Weights of a small image classifier.
Model: 2.4M parameters, widths [80, 112, 176].
Rows from block 2, named by matrix and row number. Each number is 200 + 30 x the weight over its row's rms, rounded and kept within 0 to 999. All counts start at 0. After the name is the row's rms in percent of the matrix's.
# c3: 3x3 conv (model.blocks.2.c3.weight, 80x80x3x3), inputs 16-23, a 3x3 kernel for each
c3.0,097,221,238,242,202,209,221,203,211,228,233,265,269,221,243,233,227,241,243,207,219,200,215,225,209,212,202,196,196,204,192,188,201,177,201,216,197,166,169,157,149,181,124,124,151,150,185,167,168,182,160,152,208,200,199,190,195,196,173,183,190,182,186,194,206,206,200,207,215,194,217,229,214
c3.1,093,196,199,206,204,201,213,209,198,224,206,206,225,212,218,231,225,226,241,223,216,203,233,239,211,216,215,201,192,207,201,252,242,236,263,245,241,153,189,176,201,206,221,190,177,215,181,177,196,166,140,170,191,168,166,180,169,198,244,235,220,246,243,202,163,199,207,198,209,209,198,192,177
c3.2,131,192,196,197,191,188,192,192,189,178,192,204,210,173,189,200,186,193,202,219,201,204,210,195,210,207,201,205,167,159,184,174,150,165,184,172,149,219,189,179,228,197,190,197,188,183,207,187,160,178,167,143,189,173,173,192,179,186,206,180,183,224,198,185,202,205,232,172,176,199,167,167,189
c3.3,107,230,222,208,225,221,185,203,177,166,209,211,213,210,229,214,221,221,203,169,183,180,164,174,179,160,156,162,245,234,203,232,242,194,223,218,190,150,166,155,159,183,140,210,203,180,221,200,213,238,224,224,249,244,234,209,214,201,178,207,201,192,193,184,205,228,204,205,220,213,247,247,233
c3.4,100,190,208,213,196,196,206,211,210,210,196,190,156,171,163,133,151,134,129,217,218,192,198,207,201,183,191,204,178,206,217,184,205,214,200,219,215,217,174,162,213,229,156,208,201,185,197,222,205,199,213,211,192,207,214,127,129,138,164,181,152,175,178,157,184,169,154,191,181,182,196,202,208
c3.5,105,194,223,226,229,229,224,193,202,201,201,211,215,202,206,229,212,221,235,225,203,209,236,211,223,231,215,237,239,253,269,216,224,250,197,215,244,208,214,218,223,193,220,217,226,265,273,278,271,216,208,224,167,139,210,244,204,220,207,192,215,203,222,217,260,239,261,223,195,225,167,141,197
c3.6,096,189,202,192,197,216,230,210,238,234,230,226,214,212,219,209,224,232,224,226,207,212,227,217,232,254,236,234,227,208,204,206,198,196,212,219,216,245,219,210,200,212,217,193,222,234,254,256,254,248,238,234,196,211,215,231,207,220,198,210,220,208,208,206,218,206,196,202,209,197,201,217,205
c3.7,094,197,190,198,216,225,227,206,231,244,166,152,151,165,153,155,174,166,163,231,226,237,226,241,242,209,227,235,192,167,145,223,210,203,215,218,219,238,215,196,269,212,244,235,192,262,160,133,170,185,155,185,205,158,169,241,164,151,240,209,201,229,231,234,189,165,176,210,193,200,189,171,185
c3.8,108,223,227,220,194,190,196,190,175,202,206,201,203,187,170,182,172,137,154,219,222,241,226,224,235,250,246,249,154,166,166,161,169,164,166,170,145,115,113,155,109,149,159,158,159,195,246,225,234,222,216,214,221,214,227,232,213,158,213,209,171,207,214,185,203,191,218,161,150,199,155,152,188
c3.9,095,188,184,192,218,213,203,211,205,193,213,210,212,193,189,191,183,179,185,160,153,163,195,172,189,213,192,200,188,192,209,189,182,202,177,180,194,239,223,231,225,199,235,212,191,238,156,164,166,174,181,185,175,210,237,213,207,211,208,218,202,206,225,217,228,228,239,224,217,224,248,241,252
c3.10,105,190,193,163,195,189,170,210,203,199,169,186,149,164,181,158,161,171,160,214,165,206,226,195,194,217,211,180,212,220,217,202,197,198,220,216,186,203,195,212,214,192,195,251,205,195,201,185,166,219,196,177,244,218,215,204,188,169,159,135,154,200,181,160,185,190,206,193,195,203,196,197,213
c3.11,107,212,211,217,195,203,216,218,202,201,244,239,252,256,233,227,243,215,201,166,162,189,176,169,202,192,199,215,207,207,234,216,200,202,224,199,181,209,206,284,225,178,198,232,206,220,158,116,122,143,115,89,155,142,109,254,258,270,196,215,227,191,211,218,207,194,198,215,199,182,223,201,189
c3.12,095,217,205,216,222,217,232,231,246,243,208,212,194,211,208,200,213,205,196,232,232,246,200,219,238,177,191,216,221,202,216,238,213,218,246,245,231,257,242,267,319,234,238,291,277,278,173,160,185,183,157,175,212,176,190,218,165,183,220,190,204,220,236,238,212,191,227,177,151,196,170,156,193
c3.13,092,184,193,190,179,177,179,191,183,196,193,203,206,188,191,191,187,188,191,151,153,125,158,158,152,152,156,143,195,218,231,194,198,202,201,216,218,187,215,207,141,170,178,173,124,187,189,161,154,247,250,236,245,271,272,200,224,213,218,240,230,245,268,246,155,171,169,146,147,134,159,161,134
c3.14,104,190,216,231,213,231,226,206,217,211,185,189,191,189,192,188,181,185,179,218,224,228,234,224,227,228,232,231,225,229,229,213,213,212,197,187,198,156,145,189,131,155,160,124,112,176,235,218,223,222,191,205,224,193,203,199,197,170,202,175,168,204,183,174,150,124,145,135,140,155,168,153,175
c3.15,088,185,177,179,214,204,199,213,210,210,244,266,278,247,249,269,252,224,228,221,234,216,216,236,230,226,235,227,184,166,185,170,173,196,209,207,214,199,218,220,199,225,207,190,198,165,137,160,198,195,202,214,203,218,224,214,198,216,218,240,254,209,259,272,229,224,240,234,222,221,221,212,194
c3.16,095,125,149,90,167,202,126,174,202,164,218,203,212,211,223,218,217,244,221,236,222,226,205,177,197,178,154,195,225,211,199,222,209,195,233,196,188,207,241,247,179,225,255,113,102,181,244,263,277,203,187,217,186,167,178,200,218,249,198,198,208,167,143,133,219,207,198,181,192,206,161,184,196
c3.17,093,170,167,182,195,207,208,218,234,231,220,226,211,222,222,209,205,209,189,203,211,211,198,217,227,199,201,228,198,189,205,188,176,189,202,194,211,292,240,267,274,231,274,204,198,279,193,232,235,197,210,224,183,213,214,219,199,216,196,166,206,226,206,224,214,194,189,217,208,187,207,204,199
c3.18,086,176,194,196,192,201,190,189,180,183,210,205,227,204,194,220,227,212,237,184,177,203,168,214,216,193,196,209,225,183,234,221,178,231,249,237,241,240,213,234,209,170,235,210,197,216,207,199,185,188,183,170,195,195,188,216,197,215,192,177,230,194,206,203,236,230,230,233,215,229,245,233,228
c3.19,097,240,257,234,237,242,228,216,217,223,151,151,110,165,173,138,157,152,105,199,195,186,177,165,172,169,160,170,200,213,203,189,192,207,185,199,196,190,239,211,203,212,248,164,189,231,203,205,199,227,235,213,242,246,229,171,182,171,178,193,182,153,179,164,178,192,201,171,196,192,161,178,184
c3.20,104,153,192,181,184,197,182,175,205,174,156,173,189,191,187,178,203,197,181,229,210,215,228,199,191,214,213,204,197,171,168,200,192,194,199,195,211,119,137,115,212,274,127,140,134,103,191,177,196,213,184,193,241,192,191,232,206,190,193,221,207,199,212,182,167,154,142,197,177,142,188,172,170
c3.21,097,187,163,168,207,190,189,190,185,183,215,209,213,235,230,224,225,217,217,214,202,217,197,187,202,179,170,183,246,242,220,227,215,190,190,173,167,267,269,255,253,235,263,182,221,256,199,194,180,208,210,207,193,199,183,238,257,244,239,220,202,222,194,203,159,173,156,182,180,142,183,193,155
c3.22,098,164,173,197,150,165,170,133,159,186,167,219,262,160,171,204,137,116,170,195,227,224,206,224,218,219,195,199,190,223,225,167,192,204,164,149,160,229,233,231,217,227,221,232,223,253,227,170,188,246,182,184,253,226,223,198,220,211,179,207,202,171,182,169,187,191,161,214,206,175,230,208,173
c3.23,096,202,201,202,197,185,165,190,183,178,219,230,224,230,235,228,217,220,216,236,242,227,241,243,246,235,216,201,240,221,229,258,251,217,225,241,216,211,222,241,225,223,203,227,233,207,260,262,247,206,223,223,170,192,212,308,248,240,308,233,226,272,227,201,177,181,175,179,212,192,186,225,217
c3.24,097,208,210,198,206,167,159,169,170,176,193,172,173,192,179,173,168,174,164,204,199,186,187,180,199,187,169,192,174,161,165,170,141,154,190,180,194,142,180,215,197,189,233,208,186,225,193,182,201,207,203,199,206,229,217,204,196,159,206,200,170,168,135,164,177,190,183,217,228,210,232,243,227
c3.25,100,226,196,188,229,237,240,237,260,244,198,208,178,225,223,212,217,242,241,205,224,214,219,201,209,203,205,202,197,202,202,201,197,211,197,198,194,241,162,182,189,204,176,153,206,157,233,218,219,212,191,203,234,209,203,196,163,184,153,165,165,200,215,172,212,154,175,227,201,180,223,224,223
c3.26,098,217,213,213,219,211,197,225,208,191,205,202,183,215,222,192,193,198,175,169,158,150,136,161,149,148,141,146,230,259,232,230,271,242,231,233,217,130,136,165,131,196,149,99,115,131,230,223,244,213,211,235,220,219,221,213,206,168,221,229,178,196,193,165,221,231,223,205,218,216,169,177,180
c3.27,097,212,206,203,169,169,170,192,192,191,261,255,248,237,236,231,218,215,218,210,218,218,224,233,241,242,251,266,162,147,167,141,128,171,200,182,201,209,203,247,215,207,227,241,242,194,234,235,232,192,220,219,213,233,232,171,174,189,212,186,210,248,233,235,232,219,220,199,186,175,179,157,126
c3.28,091,201,212,199,160,177,172,141,178,167,187,196,190,201,224,215,194,202,190,215,224,224,223,237,223,235,254,232,218,217,220,216,225,232,217,198,213,174,198,192,198,208,134,137,165,140,107,125,145,135,130,158,160,138,146,172,199,221,151,187,194,140,138,132,204,211,214,195,192,215,172,163,185
c3.29,096,216,206,179,202,172,134,190,156,152,207,232,198,229,219,175,214,203,151,192,206,201,192,204,207,186,195,204,191,212,189,195,215,178,178,188,171,193,196,169,174,190,158,190,174,171,211,184,177,204,171,168,213,202,211,216,208,199,227,236,202,214,214,187,195,191,184,199,197,200,199,213,219
c3.30,144,239,243,232,243,239,242,244,247,229,216,219,214,207,226,220,224,220,233,198,203,204,222,222,201,226,209,210,223,213,224,220,211,217,235,224,237,208,218,222,236,240,256,216,238,229,231,210,218,199,204,220,183,185,187,196,193,193,202,197,212,192,191,201,225,228,244,227,216,229,225,228,238
c3.31,101,216,215,211,208,206,212,215,212,198,212,182,177,193,165,168,183,167,180,176,175,171,164,171,167,150,155,163,199,179,162,158,145,130,149,148,157,311,252,203,248,244,171,154,166,187,177,200,194,189,190,177,197,161,165,215,195,201,167,173,200,144,169,198,176,164,148,143,161,165,114,153,187
c3.32,095,171,136,148,205,153,160,228,240,245,205,194,176,195,191,193,189,186,198,195,211,221,193,203,222,194,201,207,172,183,159,196,209,170,184,203,189,203,164,183,203,170,219,250,208,190,174,174,180,179,192,193,177,193,192,186,218,207,182,156,160,157,135,146,241,182,194,244,218,196,250,272,260
c3.33,095,177,163,173,212,191,190,177,174,179,181,179,172,201,192,184,206,193,183,163,181,175,122,117,130,145,115,128,207,206,198,209,220,206,208,224,200,171,169,144,201,209,198,198,243,187,240,218,221,245,237,233,241,230,211,175,188,187,216,239,201,260,270,233,158,171,176,160,183,177,162,167,150
c3.34,098,147,136,157,155,152,178,167,170,176,191,207,209,198,214,209,194,220,209,194,174,213,152,156,169,166,150,152,221,190,180,221,199,197,199,210,200,262,258,199,271,228,265,157,225,235,191,157,154,208,144,148,174,141,140,262,230,255,238,225,240,210,225,223,229,217,192,228,221,186,211,225,210
c3.35,092,203,210,229,222,212,217,208,199,185,174,177,192,209,210,222,270,254,253,191,194,187,176,197,209,148,170,171,260,260,254,224,240,246,189,214,233,163,227,245,177,240,265,168,238,263,176,196,233,187,205,239,214,222,214,220,188,172,211,195,172,189,184,196,190,209,210,189,201,220,176,193,227
c3.36,094,174,185,180,211,228,227,217,255,259,195,219,226,198,211,201,214,188,184,205,207,214,221,160,183,210,213,184,171,150,128,178,167,160,184,184,194,209,161,198,244,245,170,241,238,199,201,174,194,233,213,223,235,234,232,246,223,193,219,209,211,202,186,194,169,148,121,206,192,152,217,197,188
c3.37,105,197,204,220,257,263,271,245,250,255,188,196,183,184,194,173,161,183,157,225,214,226,203,191,197,202,195,173,181,197,189,201,224,193,207,223,211,207,184,191,181,228,174,139,151,156,163,181,175,200,207,193,197,198,174,212,235,228,195,217,200,194,194,201,171,183,153,192,206,187,204,217,201
c3.38,093,178,198,202,198,234,236,181,213,211,183,160,194,175,195,201,198,213,196,276,239,235,244,202,199,250,197,167,158,166,159,152,167,161,213,209,200,239,198,241,221,136,240,253,237,213,211,236,241,217,235,244,193,212,243,190,181,196,174,163,196,172,138,175,226,210,218,188,190,188,215,202,174
c3.39,100,201,161,190,237,166,206,228,173,192,182,187,207,179,171,175,203,196,184,196,208,174,210,220,193,179,181,192,202,165,169,198,168,159,211,194,188,183,235,229,233,231,218,158,170,213,217,163,245,216,128,230,254,239,258,234,214,184,218,214,169,184,208,180,177,167,159,207,197,162,210,209,169
c3.40,094,235,234,204,275,256,234,245,252,242,238,239,230,233,240,221,198,200,184,188,219,189,197,204,226,172,153,167,225,231,224,211,210,218,222,202,198,217,204,240,235,213,233,220,178,172,194,163,181,239,217,222,234,256,255,206,211,180,207,223,180,181,171,166,203,183,208,220,201,211,254,251,220
c3.41,093,150,147,130,154,173,140,136,170,138,189,198,198,194,184,195,181,171,179,197,181,190,208,202,204,214,214,208,194,182,170,185,193,183,167,178,193,206,205,188,200,203,160,158,136,152,183,198,188,206,210,202,222,209,196,185,132,174,142,146,207,123,169,230,147,147,140,145,138,136,130,126,135
c3.42,090,255,254,236,248,270,257,233,268,255,192,186,183,172,181,173,137,154,137,219,232,218,230,234,223,220,220,213,209,202,210,195,194,197,192,195,189,215,185,215,224,207,218,203,213,236,222,214,213,224,218,221,244,243,247,146,158,192,169,166,184,172,162,177,205,197,204,194,187,191,207,190,201
c3.43,094,196,194,191,196,190,190,167,184,183,172,176,178,158,172,196,160,172,209,234,250,231,213,241,236,204,204,218,214,202,226,179,165,206,175,159,176,198,195,251,116,148,266,179,194,216,198,177,182,220,213,199,211,228,213,219,223,201,175,203,206,129,184,204,159,132,144,184,156,173,185,178,201
c3.44,095,225,218,230,252,233,231,222,212,218,294,265,318,272,228,269,292,253,274,190,207,209,196,207,211,193,200,215,249,226,204,259,224,191,257,236,223,253,205,207,213,221,197,249,211,188,262,228,223,230,167,187,215,178,188,199,200,219,189,195,211,179,200,205,199,160,169,180,150,157,208,176,169
c3.45,113,169,176,174,182,197,188,178,204,172,206,182,187,217,214,201,219,226,211,161,148,180,159,185,198,168,158,193,184,159,178,164,136,142,140,118,89,211,197,221,220,200,225,186,202,217,237,235,230,219,198,195,194,173,167,233,201,199,240,220,203,209,199,181,184,179,188,199,203,204,193,198,211
c3.46,099,181,181,188,168,178,184,191,197,190,191,200,200,189,204,208,220,228,222,204,189,199,211,202,216,215,202,208,199,200,195,212,209,207,219,217,211,232,209,241,221,222,238,267,271,251,220,237,222,200,207,202,177,154,156,190,153,169,147,123,178,174,157,185,196,203,196,206,209,200,218,218,213
c3.47,097,181,202,196,201,209,197,194,224,194,174,162,160,173,157,146,186,186,160,224,171,192,218,180,172,211,175,156,211,216,196,211,226,210,208,219,220,168,164,194,232,194,223,204,212,218,184,201,214,182,216,210,189,190,189,249,190,164,220,194,165,230,185,147,116,137,168,167,189,196,191,209,215
c3.48,103,178,197,201,182,205,203,173,203,196,202,198,212,214,207,211,204,186,188,128,142,126,166,185,146,166,182,146,171,188,169,187,192,191,166,192,168,171,223,184,181,224,178,179,230,180,243,233,209,232,221,212,250,244,237,130,183,180,175,173,186,134,130,156,193,188,173,205,201,184,190,206,187
c3.49,095,223,228,236,212,217,234,210,209,219,181,178,195,175,175,178,181,162,161,193,208,209,195,191,206,201,213,209,208,213,238,205,223,227,209,201,199,220,201,230,187,212,199,209,235,241,150,199,219,128,181,212,143,160,190,244,236,272,234,231,229,201,185,183,175,170,200,209,199,193,243,225,205
c3.50,102,187,204,216,173,190,220,194,190,214,207,209,202,229,227,212,221,218,207,222,219,235,211,221,241,213,203,209,225,181,166,211,198,186,219,237,228,213,190,210,193,184,182,144,86,120,174,172,197,170,172,193,190,184,181,236,231,242,213,202,195,196,232,231,220,204,199,224,221,198,206,192,163
c3.51,102,222,214,195,208,177,162,190,175,165,198,198,200,217,225,224,210,210,210,189,145,135,161,138,127,160,137,145,233,240,242,229,238,235,226,237,221,224,251,273,220,221,264,185,212,230,198,196,214,181,175,194,220,221,205,209,202,223,235,240,231,234,239,234,209,214,200,194,202,196,204,212,197
c3.52,093,254,258,246,222,237,243,174,175,192,213,212,200,197,211,213,194,211,218,164,158,168,199,199,213,227,227,236,225,225,204,206,218,197,205,216,202,160,146,180,192,212,188,191,218,161,241,231,235,229,227,235,197,196,200,211,204,190,177,181,180,166,168,168,156,161,165,178,209,210,203,220,227
c3.53,089,158,163,174,183,180,177,176,179,167,202,179,184,211,191,182,230,211,207,220,195,200,219,191,182,223,201,174,254,239,226,246,252,234,237,243,251,242,215,179,284,240,158,215,121,198,209,210,185,207,197,193,208,190,186,240,213,200,210,197,196,255,218,191,173,162,138,199,195,174,168,172,174
c3.54,104,179,176,163,178,166,157,200,175,158,255,251,242,243,251,236,217,218,212,205,207,210,200,203,201,195,194,200,184,156,176,176,148,158,181,182,182,180,212,203,187,213,214,205,217,217,222,200,191,226,214,227,220,238,249,180,179,171,161,167,180,207,207,191,189,201,214,173,187,205,159,176,189
c3.55,101,168,178,166,176,172,162,182,159,158,233,232,207,210,226,192,189,210,186,204,198,209,193,182,183,198,189,192,192,198,193,195,205,192,202,194,165,88,149,124,140,190,132,164,181,175,196,193,185,204,203,201,216,218,216,168,164,147,168,179,183,206,215,184,244,231,226,219,222,215,195,205,208
c3.56,092,196,209,214,199,201,213,196,209,201,169,182,213,150,161,185,174,166,182,214,186,224,205,190,224,199,195,211,191,203,237,192,202,243,191,192,221,131,146,127,191,193,181,205,213,212,202,175,181,180,143,142,207,183,194,200,199,211,201,214,207,198,210,203,199,197,193,183,181,173,169,157,157
c3.57,098,145,164,180,179,187,176,153,168,158,153,122,144,176,171,153,187,175,158,205,201,193,190,149,171,209,170,175,239,205,162,230,214,191,224,214,208,216,184,162,255,223,217,185,191,256,208,193,183,214,201,201,204,159,173,222,196,173,192,185,125,222,179,105,182,176,146,186,189,153,184,192,174
c3.58,097,223,221,244,220,224,230,237,236,238,215,213,205,183,173,170,166,165,147,187,186,179,203,217,209,187,202,210,210,221,214,200,204,188,175,178,183,181,201,191,152,175,177,162,158,214,209,191,198,233,223,209,280,282,271,206,223,190,209,232,205,198,237,223,178,182,163,156,149,148,146,131,133
c3.59,094,164,204,202,187,217,213,194,220,208,188,209,193,203,223,212,188,193,190,221,205,204,216,203,192,227,194,190,220,227,218,218,210,203,236,220,208,201,211,206,243,215,246,252,221,233,160,143,150,174,167,173,214,209,187,235,223,205,190,191,188,179,176,195,190,176,201,211,195,204,215,207,206
c3.60,113,187,188,192,203,204,197,194,194,183,193,183,169,207,196,172,195,186,164,253,224,225,243,221,222,245,219,207,242,251,219,253,261,238,224,239,221,152,153,167,164,205,172,151,180,174,207,176,167,210,207,187,222,206,179,217,229,202,192,215,191,200,213,199,208,220,210,221,229,209,217,223,204
c3.61,095,213,210,178,224,224,192,210,202,185,171,147,158,146,144,152,157,167,163,233,230,221,214,218,206,204,203,210,238,215,168,235,209,175,207,182,162,162,173,206,145,162,220,97,86,216,227,195,214,221,181,192,237,204,238,187,188,181,190,204,166,148,172,123,209,207,191,197,178,188,192,177,184
c3.62,106,192,190,207,173,181,207,166,181,197,191,185,160,188,196,188,202,211,207,223,194,191,214,197,192,190,183,207,202,200,210,212,208,191,171,195,178,222,170,181,303,233,167,220,210,193,198,184,171,194,165,160,183,184,176,184,183,207,198,214,224,171,192,194,224,191,169,197,164,188,226,212,232
c3.63,092,190,190,198,211,209,213,204,199,215,219,238,244,217,228,227,211,222,218,134,133,155,158,143,144,197,154,143,195,203,212,225,209,193,218,201,192,225,224,325,189,181,273,214,243,300,238,253,249,217,234,237,229,236,242,209,216,243,222,211,237,219,203,205,185,176,204,175,183,189,197,215,203
c3.64,114,242,259,247,257,274,274,249,273,260,218,213,207,214,222,204,208,218,209,203,212,208,193,192,191,179,166,178,216,222,243,214,221,229,213,225,224,198,224,218,197,211,220,173,235,226,237,262,248,237,236,245,183,205,202,199,188,199,175,159,172,171,144,163,171,190,200,184,191,210,171,190,203
c3.65,091,154,167,168,179,188,177,201,198,188,208,227,231,220,200,228,214,188,222,173,151,171,204,182,168,208,230,206,199,186,169,219,199,194,214,206,218,220,226,204,256,241,140,226,195,154,160,189,185,190,198,189,215,217,186,204,166,151,206,164,132,177,179,166,193,164,165,215,184,178,207,198,196
c3.66,089,195,223,195,196,244,221,193,236,209,199,206,185,197,208,185,209,204,191,191,167,183,141,127,141,146,136,131,257,219,221,231,198,215,238,243,244,278,198,216,210,196,230,225,171,236,270,233,250,238,192,215,255,207,203,215,194,198,216,208,217,216,211,219,217,202,246,198,173,237,255,228,262
c3.67,093,196,189,202,206,192,204,211,199,201,216,203,207,226,203,218,246,233,229,216,203,204,198,188,194,182,180,185,206,190,186,183,154,169,199,192,203,235,269,241,237,230,235,242,238,228,164,160,174,199,197,197,237,246,239,189,186,192,164,176,201,181,177,221,170,169,155,179,175,178,194,192,200
c3.68,094,187,211,213,197,222,206,205,201,211,196,201,203,204,230,222,182,209,203,177,195,212,198,218,215,190,211,215,178,172,173,168,169,178,192,200,201,173,202,166,171,195,175,184,154,201,237,236,243,223,231,260,204,214,235,184,191,217,197,218,211,213,239,229,219,224,216,216,231,225,182,184,188
c3.69,095,220,207,184,219,216,193,218,232,189,202,219,225,191,219,225,219,252,250,188,173,191,171,189,187,185,156,167,195,220,218,184,209,209,209,249,240,211,229,214,218,211,230,198,221,230,244,237,251,235,239,251,210,226,239,237,256,267,211,220,244,205,224,219,191,190,200,194,208,209,179,204,215
c3.70,098,165,172,174,171,187,188,192,195,199,215,217,215,224,227,229,221,220,219,225,220,220,208,209,215,210,205,225,215,211,206,200,194,200,183,181,180,229,275,200,219,259,235,248,253,244,221,216,246,190,195,234,141,189,228,210,189,177,200,194,186,150,178,168,251,233,217,233,231,207,237,233,219
c3.71,094,172,172,175,184,213,211,179,223,187,241,226,196,239,232,187,253,256,228,210,178,161,216,229,201,207,224,225,220,221,203,242,238,209,219,207,220,235,222,211,243,275,225,174,191,224,206,258,273,180,183,219,216,177,192,240,171,204,220,146,166,192,188,176,194,212,180,192,198,201,179,160,195
c3.72,101,156,162,129,172,190,181,182,200,214,214,210,206,202,181,185,210,182,181,192,190,173,194,195,189,192,196,209,191,195,199,184,165,191,160,138,152,191,215,206,219,208,216,243,251,222,204,181,213,208,159,182,239,210,210,200,182,145,210,205,179,206,211,204,224,221,226,202,197,210,175,183,180
c3.73,096,241,227,214,226,233,220,212,221,238,202,206,232,164,182,193,138,129,139,199,211,219,217,208,213,221,212,211,181,195,204,176,194,214,194,203,218,190,197,204,205,205,174,219,222,179,170,173,177,180,187,189,199,196,192,161,179,171,157,178,201,195,186,195,216,222,228,191,179,200,185,171,191
c3.74,145,232,217,227,220,213,234,218,217,237,206,200,184,210,213,199,211,199,191,188,194,194,196,225,209,198,223,227,213,222,210,220,209,208,195,209,209,227,243,231,249,219,249,239,248,235,244,238,246,231,236,239,234,229,241,174,162,148,198,194,176,194,208,198,187,174,172,189,187,177,180,170,166
c3.75,107,198,223,230,207,232,231,198,207,198,200,178,185,180,150,166,173,157,158,228,218,238,183,185,196,190,145,177,138,138,128,156,146,151,159,160,168,137,151,109,139,186,102,117,122,129,176,208,206,223,234,243,237,258,268,176,170,168,191,203,203,210,204,215,196,191,195,191,190,203,215,207,222
c3.76,099,223,200,205,216,190,184,200,171,147,124,125,121,120,145,115,159,174,139,218,210,209,204,206,211,191,199,218,185,197,206,168,181,168,182,181,175,179,204,225,184,188,203,179,128,218,236,192,214,208,154,187,217,197,220,159,165,175,189,207,149,170,192,141,158,158,187,128,124,192,162,166,221
c3.77,100,227,201,221,202,215,211,211,213,216,209,206,212,205,203,216,208,198,214,191,168,160,145,132,136,177,138,134,194,189,190,190,187,192,210,215,220,168,179,219,154,161,175,189,183,208,227,224,203,213,239,217,193,207,200,211,218,210,151,132,192,157,153,196,200,183,214,212,209,214,227,226,224
c3.78,113,223,223,222,222,224,234,230,244,243,187,194,182,201,210,203,193,200,201,207,195,209,204,214,213,185,195,196,228,237,226,232,228,232,215,219,225,190,236,196,215,209,208,219,230,209,249,201,206,239,217,205,244,226,215,211,221,175,215,222,199,198,223,211,210,213,211,205,208,212,213,201,203
c3.79,100,197,191,202,210,207,200,168,172,167,202,194,178,221,218,199,185,191,190,199,139,175,184,131,177,243,204,235,214,202,194,211,190,188,218,205,197,210,242,195,203,220,233,245,238,222,227,228,233,228,236,235,197,208,192,192,188,166,186,189,181,216,219,192,187,180,163,204,203,167,224,210,192