{
  "dataset": "capsule endoscopy frames (Kvasir-Capsule)",
  "color_jitter": 0.1,
  "eps": 1e-08
}
Rows from block 2 of a small image classifier, named by matrix and row number. Rows with one number belong to one channel. Each number is 500 + 40 x the weight over its row's rms, rounded and kept within 0 to 999. All counts start at 0. Numbers have three digits each.
After each channel's rows are labels from the 100 images, of 14848, where the channel reaches its highest value: "strongest on" is what is common among them. Only what is clearly more common there than usual is listed. The data: capsule endoscopy frames (Kvasir-Capsule).
# c3: 3x3 conv (model.blocks.2.c3.weight, 80x80x3x3, each kernel summed), inputs 0-79
# c1: pointwise conv (model.blocks.2.c1.weight, 80x80x1x1), inputs 0-79

c3.76:472478526489545504502434510523509487445451394523486379514467481506447436449504532474475494448530484462474498471477527446467488424438521469457478466507512451436495500499444445460545490491473510478432462429504469463522472479452483444416480487
c1.76:539495529516554527511490528613521496528492320505512476515539509440524418407530526522472493527496492506513514540470529556526516477549532510452543492466507494472474499527475488521524458519492504479450501495552480504563506479522483561477562573
strongest on: finding: pylorus

c3.4:478551542415527478502420511421557467478501508470507429503507490512425475564440495484505494478503491485466554463509487480473469484442484481514542416464535469494544486485539506488520516455457508568524479488456552458501426515470552509468389416
c1.4:490527475440511498487435475430548488460500510470495429513511541513471473555494497483482498452519514524472486504517469486466481488464536476529537485474509467503549474470532523451502524435415517564534395479451492465501342529490546471493429423
strongest on: finding: pylorus; finding: foreign body

c3.16:462465518497477485548473451483533492489504480499413536498517489527481488469410547575512506507425520488448522539457461511452508456483402450444524358516502519447533497502495492496488425537482544507528484486510507405557508480472483554525468476
c1.16:420481510516507492551382468507500489482442466468494518470491529490491494456428563552519470507495479474410525501488486515433492434449431474474494408526519529426554501496483504516457464542482517502489494479492529398555512447444485555518485459
strongest on: finding: blood fresh

c3.31:486510531486530485502462555537430479523483512489520463434420529468470417472519581493449433502491428475462471490488533514540402454472541535463435481476521491450543481509454425526404493538475432488452544478542507467478523482492515474456469484
c1.31:575495514498499504505471546612466517618534523504565507462493575473489453487487564483505513492551480517502456516489472553509501492537550559504498529500551519493559504555511490580423494521460447500522531538598471479506492533563525441519537531
strongest on: finding: pylorus

c3.66:541536510546478492481549488559483492557496503503521497416551530551518542454479464519507464539480455539516536502485458533543522496559471470541531472491451537507553543566561559512550489531469498439571426483449487502513523602554465513554530592
c1.66:500529516520490477500518508533478446511405439487502492410457499498497465354501482520484351524478472529475516503483502500512410431508462462470484463462480488462478502533484495505534426532490470421475502485447510486463508525482480515460481519
strongest on: finding: blood fresh

c3.9:482542501527549503421426515537504575496448537461501493472485534474519552386568439507473425514508477441541454506432517465532460464511465515612482561503554488489556463468486512552515520493494460570565485530509505479481529505486466503509507522
c1.9:505557501513565514419472512543513552533472522452518509480508512478534542444561442536513422535497491438567473531459515486531478498545459500550499544492539505531540484490505541566527540506495462541603476537519515490500560555540463498569585584
strongest on: finding: pylorus

c3.3:532488495604523546497526505539513538568515458534507524451533455545496536435533528482506458573537506522535492506527527531519551589583485493469528544533442513463442547536558536526502480486534556495543492531519478558526483566566502500565567552
c1.3:438510494540494535515496493516530514486403477527447460463449482538483504428500503466486388516526480481493487493492534489494454470499505503440496536497478446344433463459481469473499492498531524489489494486497463512497459504377492492440427465
strongest on: finding: pylorus

c3.56:541530449501561490497500413482532491496446426483508457509514460462508462439446488477518495520506511459552500465538499539519499456493499464469522481425507458485512360407484533493418496470445518482467444511501482564499517440503412528525544497
c1.56:574550469505578526475506414530502509524451416502529492481539497404535483443500471511549505538539487472573488500535505540515519487507492496478516512396514496505514440461530524533436517462440451471514449532481477534505530493549415505542587542
strongest on: finding: pylorus

c3.36:538587621546516523540569468553531491518415514498538511499420529539523441490464579457488483504515474473512500471522468514466443447480538515463517520487458494479425497481468420515466445500524516479559543467478471488566498508501444559457493477
c1.36:506581547511478491468546412477538515523470527526532520446462547524521493513543539505528485497477438417543507546480486489481478445463502492489498558410434456456515487469493477497524483381439502497566504484494461495396526516495467426487452488
strongest on: finding: pylorus